Rows from block 4 of a small self-supervised image encoder, named by matrix and row number. Rows with one number belong to one neuron. Each number is 128 + 24 x the weight over its row's rms, rounded and kept within 0 to 255. All counts start at 0.
After each neuron's rows are labels from the 100 images, of 14848, where the neuron reaches its largest size: "top examples" is what is common among them. Only what is clearly more common there than usual is listed. The data: microscope photos of single blood and bone marrow cells. In brackets: how many of the 100.
# u: gMLP up (value half) (model.blocks.4.mixer.u.weight, 256x128), inputs 64-127
# v: gMLP up (gate half) (model.blocks.4.mixer.v.weight, 256x128), inputs 64-127
# out: gMLP down (model.blocks.4.mixer.out.weight, 128x256, transposed), outputs 64-127

u.7 [127 131  92 100 124 123 151 130 127 122 127 114 151 147 143 112 124 128 132 155 122 170 137  99 108 107 144 118 127 134 117 103 127 147 149 104 120 145  81 147 147 142 124 118 111 145 117 104 175  80 104 145 120 109  72 123 150 132 140 142 104 169 176 111]
v.7 [167 171  96 140 137 119 108 155 121  91 127 144 112 116 124 112  91 144 144 151 122 181 144 116 141 120 136 131 124 166  96 158 111 149  83 122  73 110 139 113 136 138 101 125 127 119 116 107 131  90 160 108 135 148 115 143 150 173 155 101 165 155 157 118]
out.7 [135 159 129 130  83 133 144  94 139 116 116 156 179 106 142 137 112 141 153 106 158 110  98 146 144 145 132 128 115 128 132 105 197 109 134 137 134 122 117 120 107 122 158 110 109 123 127 129 144 147 125 140  88 142 181 128 142 108 140 142 172 162 130 107]
top examples: cell type: artefact (32)

u.205 [134 154 137 120 119 111 139 120  78 131 161 117 105 100 107 127 102 155 113 123 151 138 108 152 137 130 100 160 167 146 151  95 152 158 105 149 129 130 119 176 156 141 135 108 118 108 139 144  87 105 116  63 125 142 123  66 137 137 144  58 100 131 139  97]
v.205 [136 102 122 153 130 124 148 113 115 183 136 158  99 118  95 119 133 107 121  95 161 129 117 185 141 119 117 128 133 127 116  98 170 119 127 166 131 132 128 151 170 152 163 178 144 156 117 131 106 171 126 151 111 139 118 156 151 123 116 165 120 102 127 164]
out.205 [153 149 144 137 163 165 121 148 146 104 102 112 127 129 135 105 164  88  87 119 139 138 148 130 141 129 127 125 109 108  84 113 105 137 187 100  81 122 147 117 157 115 134 165 148 155 131 103 150 110 132 137 141  98 104 160 155 128 134 135 119 119  90 147]
top examples: cell type: segmented neutrophil (50); smear: peripheral blood (49)

u.99 [133 115 148 137 147 127 114 116 145 119  95 135 144 123 160  79 105 125 128 101 115 179 123 155 155 105 131 116 104 138 153 111 136 172 148 144 148 136 115 105 144 151 134  80 100  99 111 182  86 131  82 106 151 149 184 101 109  91 146 129 144 154  88 123]
v.99 [102 127 106 140 139 108 137 137 171 154 145 150 113 152 119 155 111  99 130 109 103 151 112 161 145 180 125 109 163 155 100 119 139 144  94 122  97 120 121 161 161 100 119 170 111 150 157  91  91 160 142 101 119 140 152 123 147 182 151 103  98 149  93 113]
out.99 [156 141 108 128 126 122 130 129 122 115 101 133 108 104  87 112 127 134 138 112 120 152 119 153 117 118 159 160 131 133 135 119 115 105 127 114 109 135 130 177  88 146 130 126 171 117 163 108 102 133 133 111 136 148  80 187  90 131 112 114 148 134 125 137]
top examples: smear: peripheral blood (49)

u.247 [121 143 164 143 100 124 148 122  79  84 103  92 107 134 141 147 140 138 155  82 136 110 132 164 134 118 125  98 142 128 124 157 138 166  61 149 107 103 144 121 143  98 148 126 150 115 132 120 136 102  96 119 111 119 166  92 128 127 109 116 155 115 165 119]
v.247 [149 127 173 152 107 162 136 183 106 135 151 163 114 135 120 132 167 121 162 146 114 135  90 134  78 153 100  98 123 116  93 137 131 119 153  99 147 131 105 104 145 118 106 127 112 118 109 121 162 138 123 102 170 132 111  96 135 112 111 130  75 139 120 124]
out.247 [123 140 120 111 157 139  90 147 107 130 148 129 139  83 118 148 106 122  85 152 102 128 134  67  95 139 143 182 135 112 142 125 108 116 165  86 139 110  93 144 132 169 111 113 154 132 124 105  87 189 132 170  84 147  98 136 192 103 104 156 123 140  96 137]
top examples: cell type: blast (28)

u.206 [148 106 156 106 159  97 123 161 137 120  97 149 122 103 116  87  91 116  98 109 173 103 145  85 131 125 108 125 134 144 134 101 135 122 135 126  94 144 126 118 149 119 148 109 135 122 124 116 146  86 110 165 142 139  77 157 151 139 199 156 102 136 151 143]
v.206 [145 142 106 133 136 136 158 122 146 158 178 159 117 154 136  89 136 120 126  93 102 116 108 148 128  68 115 137 106  83 151 133 111 119 124 165 106 117 114 109 123 162 129 151 140 142 106 108 139 146 168 180 109 154 151 109  77  97 137 138 140 122  86 102]
out.206 [130 121 128  93  58 106 119 129 124 139 147 115 111 126 127 105 156 146 122 157 155 123 145 128 162  72 166 111 177 121 136 148 132 134 129 129 115 122 119 139 114 107 106 148 156 103 118 150 144 146 172  92 150 100 127  86 119 119 136 118 128 105 151  92]
top examples: smear: peripheral blood (86); cell type: segmented neutrophil (55)

u.40 [120 119 135  90 105 156 144 145 113 171  85 122 104 103 106 137 132  91 102 109 137 131 123 108  87 108 134 114 132 154 141 110 175 132 110 144 172 154  89 129 147 111 116 120 137 120 117 137 109 145 146  90 113 155 128 136 144 147 134  68 133 130 136 156]
v.40 [151 150 147 111 150 106  67 118 149 153 124 126 114 126 139 124  97 135 106 103 124 126 113 137 161 156 103 136 158  93 162 159 164 137 113 153 139 124  98 136 108 116 105 121 143 128  81 194 109 127 137  94 141 104 115 131 122 101 124 167 170 127 145  96]
out.40 [137 113 117 109 159 174  85 119 145 123 176 139 143 125 149 112 161 130 160 107 140  89 134 181 147 149 143 107 177 131 133 112 130 128 132 116  74 138 169 153 137 122 109 151 108 127 137 118 140 151  93 127  89 150 159 111 104  82 116 130 120 131 101 109]
top examples: cell type: segmented neutrophil (58)

u.189 [138 132 131 116 139 145 101 145 183 155 128 146 110 140 113 151 106 138 155 122  94 115 149 125 146  93 105 165 138  81 120  89 157 105 153 145 126 123 105 135 109 159 129 164 110 151 148 125 170 101 115 114  95 152 160 126 122 152 163 104 104  95  97 150]
v.189 [128  96 108 135 136 142 119 121 135 112 132 145 152 131 143 156 125 122 113 130  98 101 128 120  97 148 130 172 156 134 143  99  76 126 132 112 164 136 175 120  86 120 122 100 145 167 132 130 139 126 141 134 138 140 125 140 105 165 104 125 180 132 134 136]
out.189 [132  97 131 138 136 108 177 136 101 113 128 124 157 111 100 113 129 178 121 166 140 120 108 148 129 140 127  91 156 168  90 133 100 115 113 143 110 131 122 116 132 112 148  76 125 118 142 107 118 139 172  98 158  95 116 114 125 121 126 153 101 153  92 106]
top examples: cell type: blast (29)

u.83 [168 139 126 139 141 135 109 150 175 115 150 133 157 111  94 134 135 142 131  96 113 170 120 119 105 124 107  97 138 116  99 169 145 148 171 140 131 141 135 114 157 104  66 149 123  86 107 147 127 163 166  76 121 106 160 134 120 115 139 190 142 102 169  87]
v.83 [ 88 109  99 139 129 113 169 157 133 184  84 155  72 147 137 137  75 122 122 111 160 115 145 141 140 143 132 165 143 157 116 121  66 191 150  95 151 176 125 145 146 130 107 116 137 114 164 109 124  93 108 106 112 157 139 105 103  97  99 131 141 114 150 120]
out.83 [120  99  96 126 124 130 134 150 104 140 121 104 131 138 169 113 145 150 114 171 123  93 124 132 174 137 138 164 138 110 120 119 100 134 116 123 109 139 109 125  89 119 214 103 122 148  79 171 119  87 147 133 126 168  99  83  89 113 117 113 140 150 127 164]
top examples: cell type: segmented neutrophil (46); smear: peripheral blood (36)

u.33 [113 122 169 117 119 113 140 117 154 106 114 103 135 144 110 152 104 104 132 155 110 144 131 107 133 111 128 156 135 169 152 153 153 111  65 110 114 117 133 132  80 110 105 117 161 118 132 171 128 142 136 139 135 141  89 131 136 170 141  90 104  95 126 158]
v.33 [108 152 133 116 110 131 142 116 125  58 161 131 152 125 145 122 135 131 137 182 119 118 112 110 128 100 137 114 115 130 105 147 160 166  74 137 136 122 139 165 139 144 137 130 164 152 126 147  90 116 108 179 125  99 125 126 166 137  89  82 119 160 125  84]
out.33 [157  90 114 131 150 137 122 146 106 142 102 135 123 111 140 141 145 144 135 127 128 115 170  85 143 134 120 152 142  90 109 117 120 172 123 122 116 103 144 145 119 147 129  88 106 167 181  82 136  94 121  87 142 177 193 121  99 137 128 160 127 136 148 140]
top examples: cell type: artefact (37)

u.142 [136 153 115 103 118  99 102 168 151 142 115 121 165 169 111 137 116  98 134 113 145 135 167  98 149 108 111 111 117 127 139 148 147 143 120 159 130 115 144 165 108 105 153 146 136 165 100  97 162 114 107 147 133 121  80 123 154  73 127 155 138 140 173 152]
v.142 [139 140 113 126 145 142  98 119 112 135 150 142 135 150 129 166 112 102  98 125  99 121 150 160  96 106  89 143  87 153 159 104 118 158 150 143  95 137 106 128 101  80 137 117 133 115 127 161 128 138 111 115 102 139 168 160  53 111 102 116 129 149 134  60]
out.142 [131 156 111 136  99 145 134 119 142 102 124 118  93 124 103 130 190 124 103 123 161 134 123  94 115 152 139 119 143 152 144 125 102 162 143  65 160 156 117 118  88 178 129 115 104 161 147 134 134 108 164 132 118 117 119  82 144 184 107 133 110 128 134 102]
top examples: cell type: segmented neutrophil (63); smear: peripheral blood (61)

u.118 [140 157 101 100 132 128 107 113 137 133 105 126 135 127 158 146 143 108  89 139 174 166 140  79 124 108 212 129  70 109 125 133 157 153 161 133 141 143 139 105 127 112 164 117 118  86 104 101 159 122 101 101 106 161 110 115 137 105 136 131 131 145 146 125]
v.118 [143 101 104 129 108 140 150 138 110 163 165 101 107 132 149  97 114 127 111 126 114 107 157 123 181 125 111 106 112 150 133 140 151  62 120 103 103 146 124 168  94 112 148 177 110 172 118 143  90 138 102 163 139 145 110 135 123 133 115 120 153 131 138 159]
out.118 [107 142 170 128 156 140 110 147 100 164 117 116 160 119 134 126 140  96 175  96 123 106 132 170 108 142 125 127 164  92 147 110 114 112  97 112 106 131 137 154 137 106 128 155  95 175 100 105 141 163 130 155 105  70 110  92 114 129 141 134 104 123 114 117]
top examples: cell type: artefact (28)

u.107 [126 143 135 123 138 128 142 114 152 123  83 142 137 126 148 124 135  78 141 141 132 149 134  96 118 138  70 148 155 124  88  89 160  94 150 146  80 116 171 147 149 105 122 150 109 143 159 153 115 133 120 105  97 124 128 100 120 136 123 118 147 122 156 138]
v.107 [134 114 137 134 126 108 129 141 141 115 129 127  86 147 134 170 135 113 118 108  73 136 140  86 103 140 108 168 154 156  98 157 162 113 128 172  95 127  86 130 153 141 135 136 115 115 129 117 154 140 129 112 144 120 120 108 133 103 125 128 174 137 127 115]
out.107 [134 115 118 121 121 174  83 142  96 147 163 139 108 134 125 125 124 171 115 177  78  79 121 124 127 112 123 102 109 140 181 125 170 140 129 138 197 100  99  93 132 133 156 135 142 105 114 106 127 118 145 139 141 129 156 128 104 126 135 104 128  93  87 115]
top examples: cell type: promyelocyte (40)

u.233 [150 139 123 133 120 165 127 168 131 120 129 140  98  94 162 145 141 138  94 123  95 177 135 111  97 156  78  99 155 136 121 124 145 104 116  95 104  95 168 135 150 151 156 122 141 176 109 103  95 141 107  97 131 113 131 119 143 117 109  65 126 114 123 134]
v.233 [127 128 106 145 153 121 116  85 115 112 123  94 144 133 143 128  93 130 152 110 175 169 117 106 122 139 139 159 125 112 131 101 142 124 173 184 116 174  89 121 117 113 176 157 123 159 124 150 130 109 117 110  97 115  79 113 130 141 152 129 148 155 145 119]
out.233 [100 135 192 126 138 116 184 107 160 141 134 103 170 158  95 116 109 148 131 141 187  98 127 123 154 146 128 144 121 108 112 153  76 109  98 167 147 140  98 163 163 129  74 130 106 125 131  78 143 106  88 148 126 123 107 125 117 138 136 130 114 129 131 126]
top examples: cell type: blast (28)

u.104 [155 121 158 109 153 128 109  92 186 135 142  97 129 115 131 123 144 128 168  52 159 136 151  89 144 118 163 162 170 100 169 113 138 125  81 136 127 118 137 155 118 157 142 122  95 139 135 133 118 132 137 127 121 149 110 123 133 118 121  70 150 130 118 142]
v.104 [ 97 155 126 126 123 135 143 168 141 111  91  95  95  91 125 110  85 139 126 117  88 112 137 130 120 129 148 103 167 142 113 135 156 171  92  72 110 117 132 141 126 138 119 133 116 121 148 158 140 146 129 122 109 158 112 114 124 163 119 110  96 149 115  73]
out.104 [135 134 120  83  75 144 127 147 100 100 112 153 118 119 149 188 132 139  67 157 108 118 152 132 132 144  84  92 106 165 142 152 137 118 134  97 173 149 119 156 125 110 103 149 150 113  92 112 152 108 128 131 144 151 143 115 134 110 126 126 168 100 140 127]
top examples: cell type: erythroblast (57)

u.185 [142 124 104  88 128 152 110 102 110 131 102 111 144 123 148  97 119 117 120 157 182 117 128  92 134 106 146 103 128 118 168  80 151  97 137 122 117 146 138 149 133 124 142 152  90 125 134  87 181  95 109 129 138 108 102 112 124 129 106 120  97 164 155 110]
v.185 [142 128 160 123 117 128 125 117 101 116 105 170 112 121  86 131  93 150 137 128  77 131 136 134 176 112  84 135 113 165 158 114 162  94 154 103 119 157 118  98 140 103 154 120 156 148 110 113 143 109 129 158 151 150  96  90 121 189 124 165 143 145 144 111]
out.185 [108 176 127 112 116 115  84 126 109 100 152 158 171 137 136 158 152  94 154 132 166 132 133 137 144 120 134 172 130 117 102 125 124 116 115 109 138 143 142 158 152  81 112 140 120 140 109 128 158 133  91 121 107  87 120  79 107  82 123 125 147 124 134 108]
top examples: cell type: artefact (26)

u.243 [126  79 166 105  93 146 140  92  96 124 132 144 123 125 111 106 105  98 156 143 108 132 143 112 139 121 145 130 128 136 157 132 123 119 118 157 127 132  94 156 102  86 123 128 127 132 154 134  95 125 155 113 121 136  97 123 154 140 136 104 132 104  84 152]
v.243 [121 145  78 108 132 144 144 104 106 153 122 125 137 134 138 115 108  91 153 108 128 179  82 117 130 142 154 131 160 102 124 119 149  62 148 131 162 110 139 126 107 119 119 115 172  77  96 115 139 112 108 104 117 155 120  95 112 104 107 129 128 161 112 143]
out.243 [104 134  99 106  83  96 150 170 158 124 139  95 161 131 143 132 118 130 141 111 162 127 137 125 153 138 103 107  92 148 140  93 153 111 142  87 133  87 156  95 136 136 117 140 125 161 103 154 180  79 141 142 147 127 145 126 108 141 139 112 135 140 142 119]
top examples: cell type: blast (26)

u.249 [107  73  94 106 125 148 126 122  94 153 166 122 111  86 116 111 156 138 115 108 120 121 135 141 113 114 124 129 109 152 116 162 158 122 171 126 129 158 129 130 137 174 164 143 127 138  76 112 127 129 126 103 150 118 161 124 108 142 163  95 136 125  91 120]
v.249 [172 179 104  78 150 156 144 163 167 139 114 116 122 156 132 124 119 129  89 119  78 132 153  94 140 120 135 138 125 141 142 120 129 120 145  99 137 148 136 135 160 103  93  88 136 111 155 159 152 147 103 112 124 110 145 122 161 165  67 112 164 146  72 115]
out.249 [143 130 133 108 148 149 105 124 169 132 174 156  99 138 117  56 155 101  99 124 102 112 141 152 100  78 163 118 136 172 126 147 125 151 106  65  75 136 103 111 101  91 168 147 154 109 147 134 156 154 108 100 164 145  86 111 136 157 121 127  96 145 138 117]
top examples: cell type: segmented neutrophil (63); smear: peripheral blood (36)

u.138 [132 141 133 102 144 165 193 143 111  89 143 162 157 110  91 133  83 131 156 130 114 134 120 148 160 118 111  94 116 152 142 117 140 150 160 132 125 123 166 156 107 100 124  87 160 106 135 112 155  90 187 155 149 108 134  99 125 102 115 148 155 120 100 104]
v.138 [120 157 113 148 139 137 111 140 124 162 147 127 117 139 106 146 143 137 152 137 126 114 125 104 117 107 135 135 130 116 124  89 102 107 134 123 108 129 140 133 102 148 101 114 134 130 141 107 136 108 157  93 138 162 131 100 136 173 149 114 181 148 162 181]
out.138 [159 123 112 157  88  95 109 119  48 134 132 130 104 118 163 170 166 139 138  98 120 135 152 160 139 185 121 142 140 156 127 141 127 142 113 103 137  83 142 120 150 128 130 138 106 124 134 126 134 166  97 133  90 130 135 132 161 123 171  97 138  56 125 142]
top examples: smear: peripheral blood (65)

u.4 [164 138 141  77 104 148 111  88 122 137  96 126 132 115  92 162 157 119  90 115 123 113 122 105 132 112 153 148 118 122 110 134 128 136 105  98 156  89  95 163  89 109 173 138 128  96 110 134  92 104 130 118 120 152 108 125 158 133 105 113 150 148 182 130]
v.4 [ 98 120 111 116 120 151 112 160 186 173 154 125 138 149  93 145 145 156 149 129  84 125 118  87 139 102 136  93 124 164 148 155 108 120 112  76 158 154 108 149 169 133 137 130 124 133 120 114 137 131 117 158 182 138 137 118 167  86 118 124 140 112 127 149]
out.4 [142 154 118 121 124 180 134 119 122 132 115 147 137 102 122 119 118 104 147 136 140 152 149 123 127 173 157  94 130 119 160 111 149 184 100 161  95 135 125 118  96 113  88 151 163 171 182 120 171  92  71 151 158 113 111 126  89 149 168 147 148 160 101 147]
top examples: cell type: erythroblast (44)

u.176 [123 101  99 148 124 177  93 142 109 127 113 154 152 151 139 109 148 135 114 155 126 127 126 117 124 108 121 133 119 131 146 107 145 127 153 122 153 130 149 100 154 121 139 142 114 104 113 156 134  98  99  76 110  69 135 127 103 153 155 125 108 168 120  99]
v.176 [147 115 126 131 141 119 116 151 103 114  98 124  99 135 159 132 120 137 154 111 116 125 149 121 101 122 150 114 153 156 182 107 135 162 110 112 105 151 157 156 144  75 129 167 137 131 108 115 112 135 178 129 124 151 139 131 128 109  96 129 152 144  68 109]
out.176 [163 111 150 144 130 128 135 117 154 200 124 120 105 143 139 174 128 125 123 133 146 136 138 151 113 132 130 131 136 122  86 163 106 133 112 122 124 133 114 134 100 130 128 113 123 139 127  80 151 163 138 141 131 142  75 115 130 152 151 152 116  94 145 138]
top examples: cell type: artefact (40)

u.65 [156 130 123 139  57 150 161 163 113 123  95 153 137 128 109  96 135  94  90 116 131 100 115 151 102 116 117 128 139  92 143 143 142 158 116 110  81 144 112 143  89 109 105 135 116 107 105 142 141  85 118 132 115 143 149 113 124 143 167 139 164 116 108 129]
v.65 [139 169  89 112  93 132 129 131 186 166 124 104 131 108 100 120 125 110  83 162 125 117 102 133  93 135  90 142  94 125 115 116 139 105 149 117  99 121 136 174 165 125  89  80 135 135 120 153 152 163  94 164 150 102 138 164  99 138 131 166  90 143 105 125]
out.65 [177 140 134 138 169 143 113 117 117 129  95 132 113 124 114 126 154 116 126 151 134 148 192 114  83  99  97 103 121 132 118 150 142 136 109 165 187 127 127 161 143 157 116 116 129 143 164 140  88 116 136 149 108 113 152 144 139  99 136 148 149 138 113 121]
top examples: cell type: erythroblast (33)

u.73 [139 132  97 103 134 113 182 124 125 101 145 143 105 101 108  75  88 141 137 130 114  83 146 131 151 129 130  97 116 145 125 103 132 125 133 115 141 174 105 144 165 147 154 144 141  91  99 112  57 135 133 107  96 102 129 127 120 162  96 118  94 130 109 107]
v.73 [119 116 149 104 103 131  68  81 134 163  97 120  81 103 119 124 118 108 105 119 134 143 168 139  85 132 162 127 144 125 125 104 131 127 129 108 115 151 142 155 151 154 143 141 177 111 153 118 135 124  93 173 123 155 139 128  98 126  75  94 158 133 155 129]
out.73 [112 169 145 121  92 152 115 103 157 164  87 119 171 148 126 119  98 131 132 123 141 148 119 154 123  96 105 148  94 171 121 114 104 150 133 120  67  96 143 112 123 101 139  98 117 136 140 147 185 119 107 100 144 137 135 100 130  85 163 171 157 138 153 140]
top examples: cell type: segmented neutrophil (53)

u.66 [122 140 127 124 150 160 101 151 106  65 145 149 174 113 130 165 120 153 144 141 147 155 165 134 159 152 122 149 176 138 126 117 115 117 104 129 158 118 138  76 100  59 102 119 112  89 138 142 131 116  69 132 122 138 143 124 158 150 117 127 108 108 111 164]
v.66 [167 164 122 121 148 138 113 108 138 118 125 125  98 159 110 124 140 106 118 141 120 168 157 113 133  98 142 149 127  87 122 114 156 149 157 177 109 140 123 155  96 159 100 107 139 124 104 163 135 139 159 117  81 119 101 102 101 115 182 145 128 158 149 138]
out.66 [152 133  80 164 133 123 128  93 135  69 133 123 103 158  89 120 154 123 120 118 121 105 120 157 142 121 163 167  96 146 147 123 133 144 133  91  95 144 130 130 131 171 127 126 136 159 113 178 119 133 109 170 109 151  95 144 110 120 143 136 152 150 117 129]
top examples: cell type: blast (28)

u.89 [123 129 136 168 128 113 107 150 136 133  92 117 132 145 162 120 164 135 132 117  99 142 129 184 116 148 125 158 148 127 137 121 117 102 133 137 139 104 149  99 161 133 110 143 148 119  87 150 101 134  95 118 106 150  71 106  90 136 134 146  92 158 174 121]
v.89 [152 145 124 122 122 139 124 172 120 135  94 121 123 113 140 125 126 167  83  52 101  99 123  85 119 160 140 141 132 143 167 116 158 161 140 125 127 138 107 106 131 115  67 126 145 104 150 122 118 114 138 111  82 122 129  99 124 140 158 143 134  91 166 146]
out.89 [151 123 104 125 148  89 136 123 148  93 151 114 125 127 128 127 147 152 124 128  92 111 124 107 121 104  64 141 127 144 124 135 151 155  81 126 148 139 116 133 103 119 149 123 122 134 171 136 117 119 181 129 140 102 190 126 185 159 132  96 151 128  83 142]
top examples: cell type: promyelocyte (26)

u.36 [126 138 118 134  98 131 153 142 120 122 103 161 148 130 107 111 112 154 119 124 119 144 157 137 154 109 106 125 120 106 132 102 166 123 129 130 167 104 114 111 131 130  77 151 146 138 159 139 150 152 171 146 147 118 124  82 161 172  56 106 108 114 123 154]
v.36 [129 117 118 144 119 134 108 163 120 113 190 167 140 166 138 121 137 119 117  89 124 119 123 130 133 118 145 139  97 114 117 151 122 118 119 142 120 130 108 137 146 164 139 114  83 110 123 143 151 124 150  79 136 104 144 114 166 180 139 100 139 122 128 114]
out.36 [163 139 165  79 135 129 119 106 110 148 185 103 122 113 122 135 123 133  97 122 112  88 133 105 108 147 138 128  93 166 130 151 131 103 110 153 152 132 140 122 117 149 176  86 128 126 108 101 105 107 106 123 126 139 183 132 107 116 123 112 128  90 126  60]
top examples: cell type: artefact (57)

u.201 [116 114 158 110 136 135  99 138 102 148 108 132 144 137 148 137 108  91 141 173 100 133 140 108 159 143 134 118 165 140 125 107  99 150  70 137  80  93 106 166 135 117 121 143 181 136 147 143 127 122 121  95 162 145 137  68 129 159 147  92 139 135 188 112]
v.201 [129 117 137 131 124 154 117 121 116 145  93 113 131 146 142 152 159 139 165 122 124 160 129 158 111 165  80 120 137 138 123 131 117 127 126 146 123 117 135  68 147  96 116 109 115 152 149 118  99 134 156  93 142 174 135  75 133 113 130 141 113 136 122  90]
out.201 [128 155 109 128 155 134 127 140 129 131  86 142 111 105 137 115 142 142 141  96 164 107 132 152 111  98  80 109 137  98  84 119 116  89 133 126 173 170 163 120 127 104 144 136 116 139 123 136  67 123 131 168 120 176 124 178 104  96 124 151 113  89 101 153]
top examples: cell type: blast (27)

u.232 [134  94 128 122 145 144 128 125 143  94 143 155 106 165  99 144 131 122 129 131  89 172 131 111 156 149  86 121 171 144 101 108 123 120  93 155 121 133 151 108 109 113 193 158 154 132 138  99  84 154 146 143 116 150 162 124  94 174 151 121 127  71 106 133]
v.232 [132 164 103 111 160 123 131 158 145 136  89 129 116 103 149 100 116 128 105 100  95 148 115 102 108 115 147 128 127 152 144 138 140 150 164 130 100 119 153 134 139 110  99  73 168  78 108 145 123 111 122  80 138 133 163 111 110 107 161 136 144 121 156 145]
out.232 [104  90 100 114 144 107 165 104 147 132 123 108 158 102 137 127 139 132 140 139 122 141 160 191 103 138 127 106 147  98 130 126 128  99 160 123 145  81 148 152 156 106 118 120 147  95 140 151 160 156  88  81 134 119 128 130 163  94 133 141 115 162 131 157]
top examples: cell type: segmented neutrophil (57)

u.160 [149 142 133 145 123 133 180 122 112 110 165 121 127 164 120 141 105 133 151 145 119  92  91 156 152 131 123 146 108 138 133 124 130 139 151 114 132 106 105 118 124 161 146 137 143 101 133 139 118  92 133 146 141 151 130  61 144 124 133 127  97 126  96 140]
v.160 [108 117 121 130 143 111 111 132 127 150 142 116 182 134 177 147 149 124 172 160 139 153 154 111 147 121 131  85 128 166  92 113 117 141 114 130 121  90  89 125 142 120 110 105  82 105 193 160 125 161  87 108 156 124  95 172 112 135 150 138 135 150 122 127]
out.160 [114 134 100 100 156 153  69 133 124 145 140 108 142 131 142 114 114 122 111 105 147 153 120  87 116  99 147  97 158  85 115 169 128 103 127 133 100 136 141 172 125 136 113 144 143 143 148 121 110 131 142 117 136 137 119 167 113 112 141 133 166 116 178  96]
top examples: cell type: segmented neutrophil (40)

u.146 [193  88 139 112 157 140 164 112 126 171 117 147 126 110 121  93  96 140 111 161  92 144 167 137 122  99 126 128 112 181 101 115 127 120 131 111 143 177  96 167 103 130 114 168 151 168 131 159 119 110  81  89 130  93 132 108  96 133 125 142 164 129 125 144]
v.146 [138 102 137 136 112 112 123 143 159 121 106 119 140 184 119 143 163  84 147 128 105 125  97 157 141 133 135 120  97 155 125 133  82 108 112 117 101 158 129  71 100 110 139 104 130 105 161  85 138 148 122 166 141 107  94 126 142 133 119 145  90 116 135 104]
out.146 [100 150 119 135  70 147  81 139 118 128 129 140 111  93 162 160 116 130 168 138 152 138 100  93 103 144 161 126 148  99 167 128 145 103 126 126 153  84 128 137 153  88 112 118  94 128  67 124 175 125  93 157 114 187 112 143 105 130 137  90 128 146 122 115]
top examples: cell type: promyelocyte (26)

u.199 [ 79 119 137  91 122 113  99  60  99 160 122 108 112 108 113 138 135 171 128 107 149 118 151 163 161 141 131 130 126 142 134 169 140 114 146 134 129 147 154 112 176 130 176 136 113 131  60 129 124 106 121 148 102 125  75 156 170 112 155  78 101 124 117 140]
v.199 [136 157 102 138 132 160 169 174 113 159 148 104 163 150 135 120 132 107 141 119  95  80  87 145  88 132 128 119 115 123 148 126  98 139 146 145 106 108 103 137 143 134 125 120 105 176 160  93 118 147  77 131 109 168 179 159  87 154 108 193 156 142 126 123]
out.199 [139 134 107 129 135 180 138 140  99 153 102 122 128 145 187 133 111 120 137 122 112 141 116 109 170 123 139 102 117 122 126 147 119 101 136 152 118 139  79 158 123 150 133 127 181 118 150 155 108  56 149  99 124 109 132  92 124 137  73 169 156 154 179 144]
top examples: smear: peripheral blood (39)

u.154 [164 130 146 155 101 160 166 109 116 146 143 131 147 108 112 108 165 150 124 161 101 167  72 141  87 141 126 121 150 136 161 157 173 108  85 109  92  85 115 188 125 128 129  99 115 105 174 106 150  95 189 117  77 132 130 149 124 124  86 120 137 130 131 151]
v.154 [124 127 140 141 139 121  65 152 120 139 161 133  99 162 153 132 131  86 135  86 124  97 161  85 103 137 141 146 122 101 140 148 126 149 127 137 148 100 137 117 154 145 137 110  90 170 103 108 134 136 163  61 161 140 131  93 132 129 173 158  99  81 126 107]
out.154 [ 84 131 126 100 141 126 117 159  93 117 120 128  88 126 131 152 126 125 138  78 147  97 123 138 137  97 101 133 154 119  79 109  95 152 117 177 118 198 131 100 129  93 152 134 132 150 109 122 136 135  87 136 175 100 121  73 125 114 138 160  95 169 144 151]
top examples: cell type: artefact (30)

u.119 [151 102 113  92  84  87 152 105 150 132 127 129 112 128 143  90 108 141 114 126 129  95 123 103 120 135 138 153 137 124 142 103 148 115 138 139 118 167  75 143 102 151 123 135 107 126 160 158 112 158 142 136 101 151 133 136 105  93 110 121 139 190 126 131]
v.119 [137 106  96 127 145 130 101 108 151 106  82 118 172 142 125 140 116 139 158 147 157 174 153  89 126 111 137 139 119 128 166 126 129 118 125 129 173 170 124 142 132 116  98 130  78 119 112 146 134 127  95  99 115  86 104  95 156 122 154 136 131 116 138 110]
out.119 [128 147 141 137 157 111 128 158 108 153 170 105  86 152 110 140 137 135 163  68 113 180 144 184 136 127 103 147 129 125 123 155 114 104  82 123  74  72 182 125 138 135 136 120 129 135 124 138 164 128  95 119 122 121 140 161 137 117 147 115 136  82 109 143]
top examples: cell type: erythroblast (34)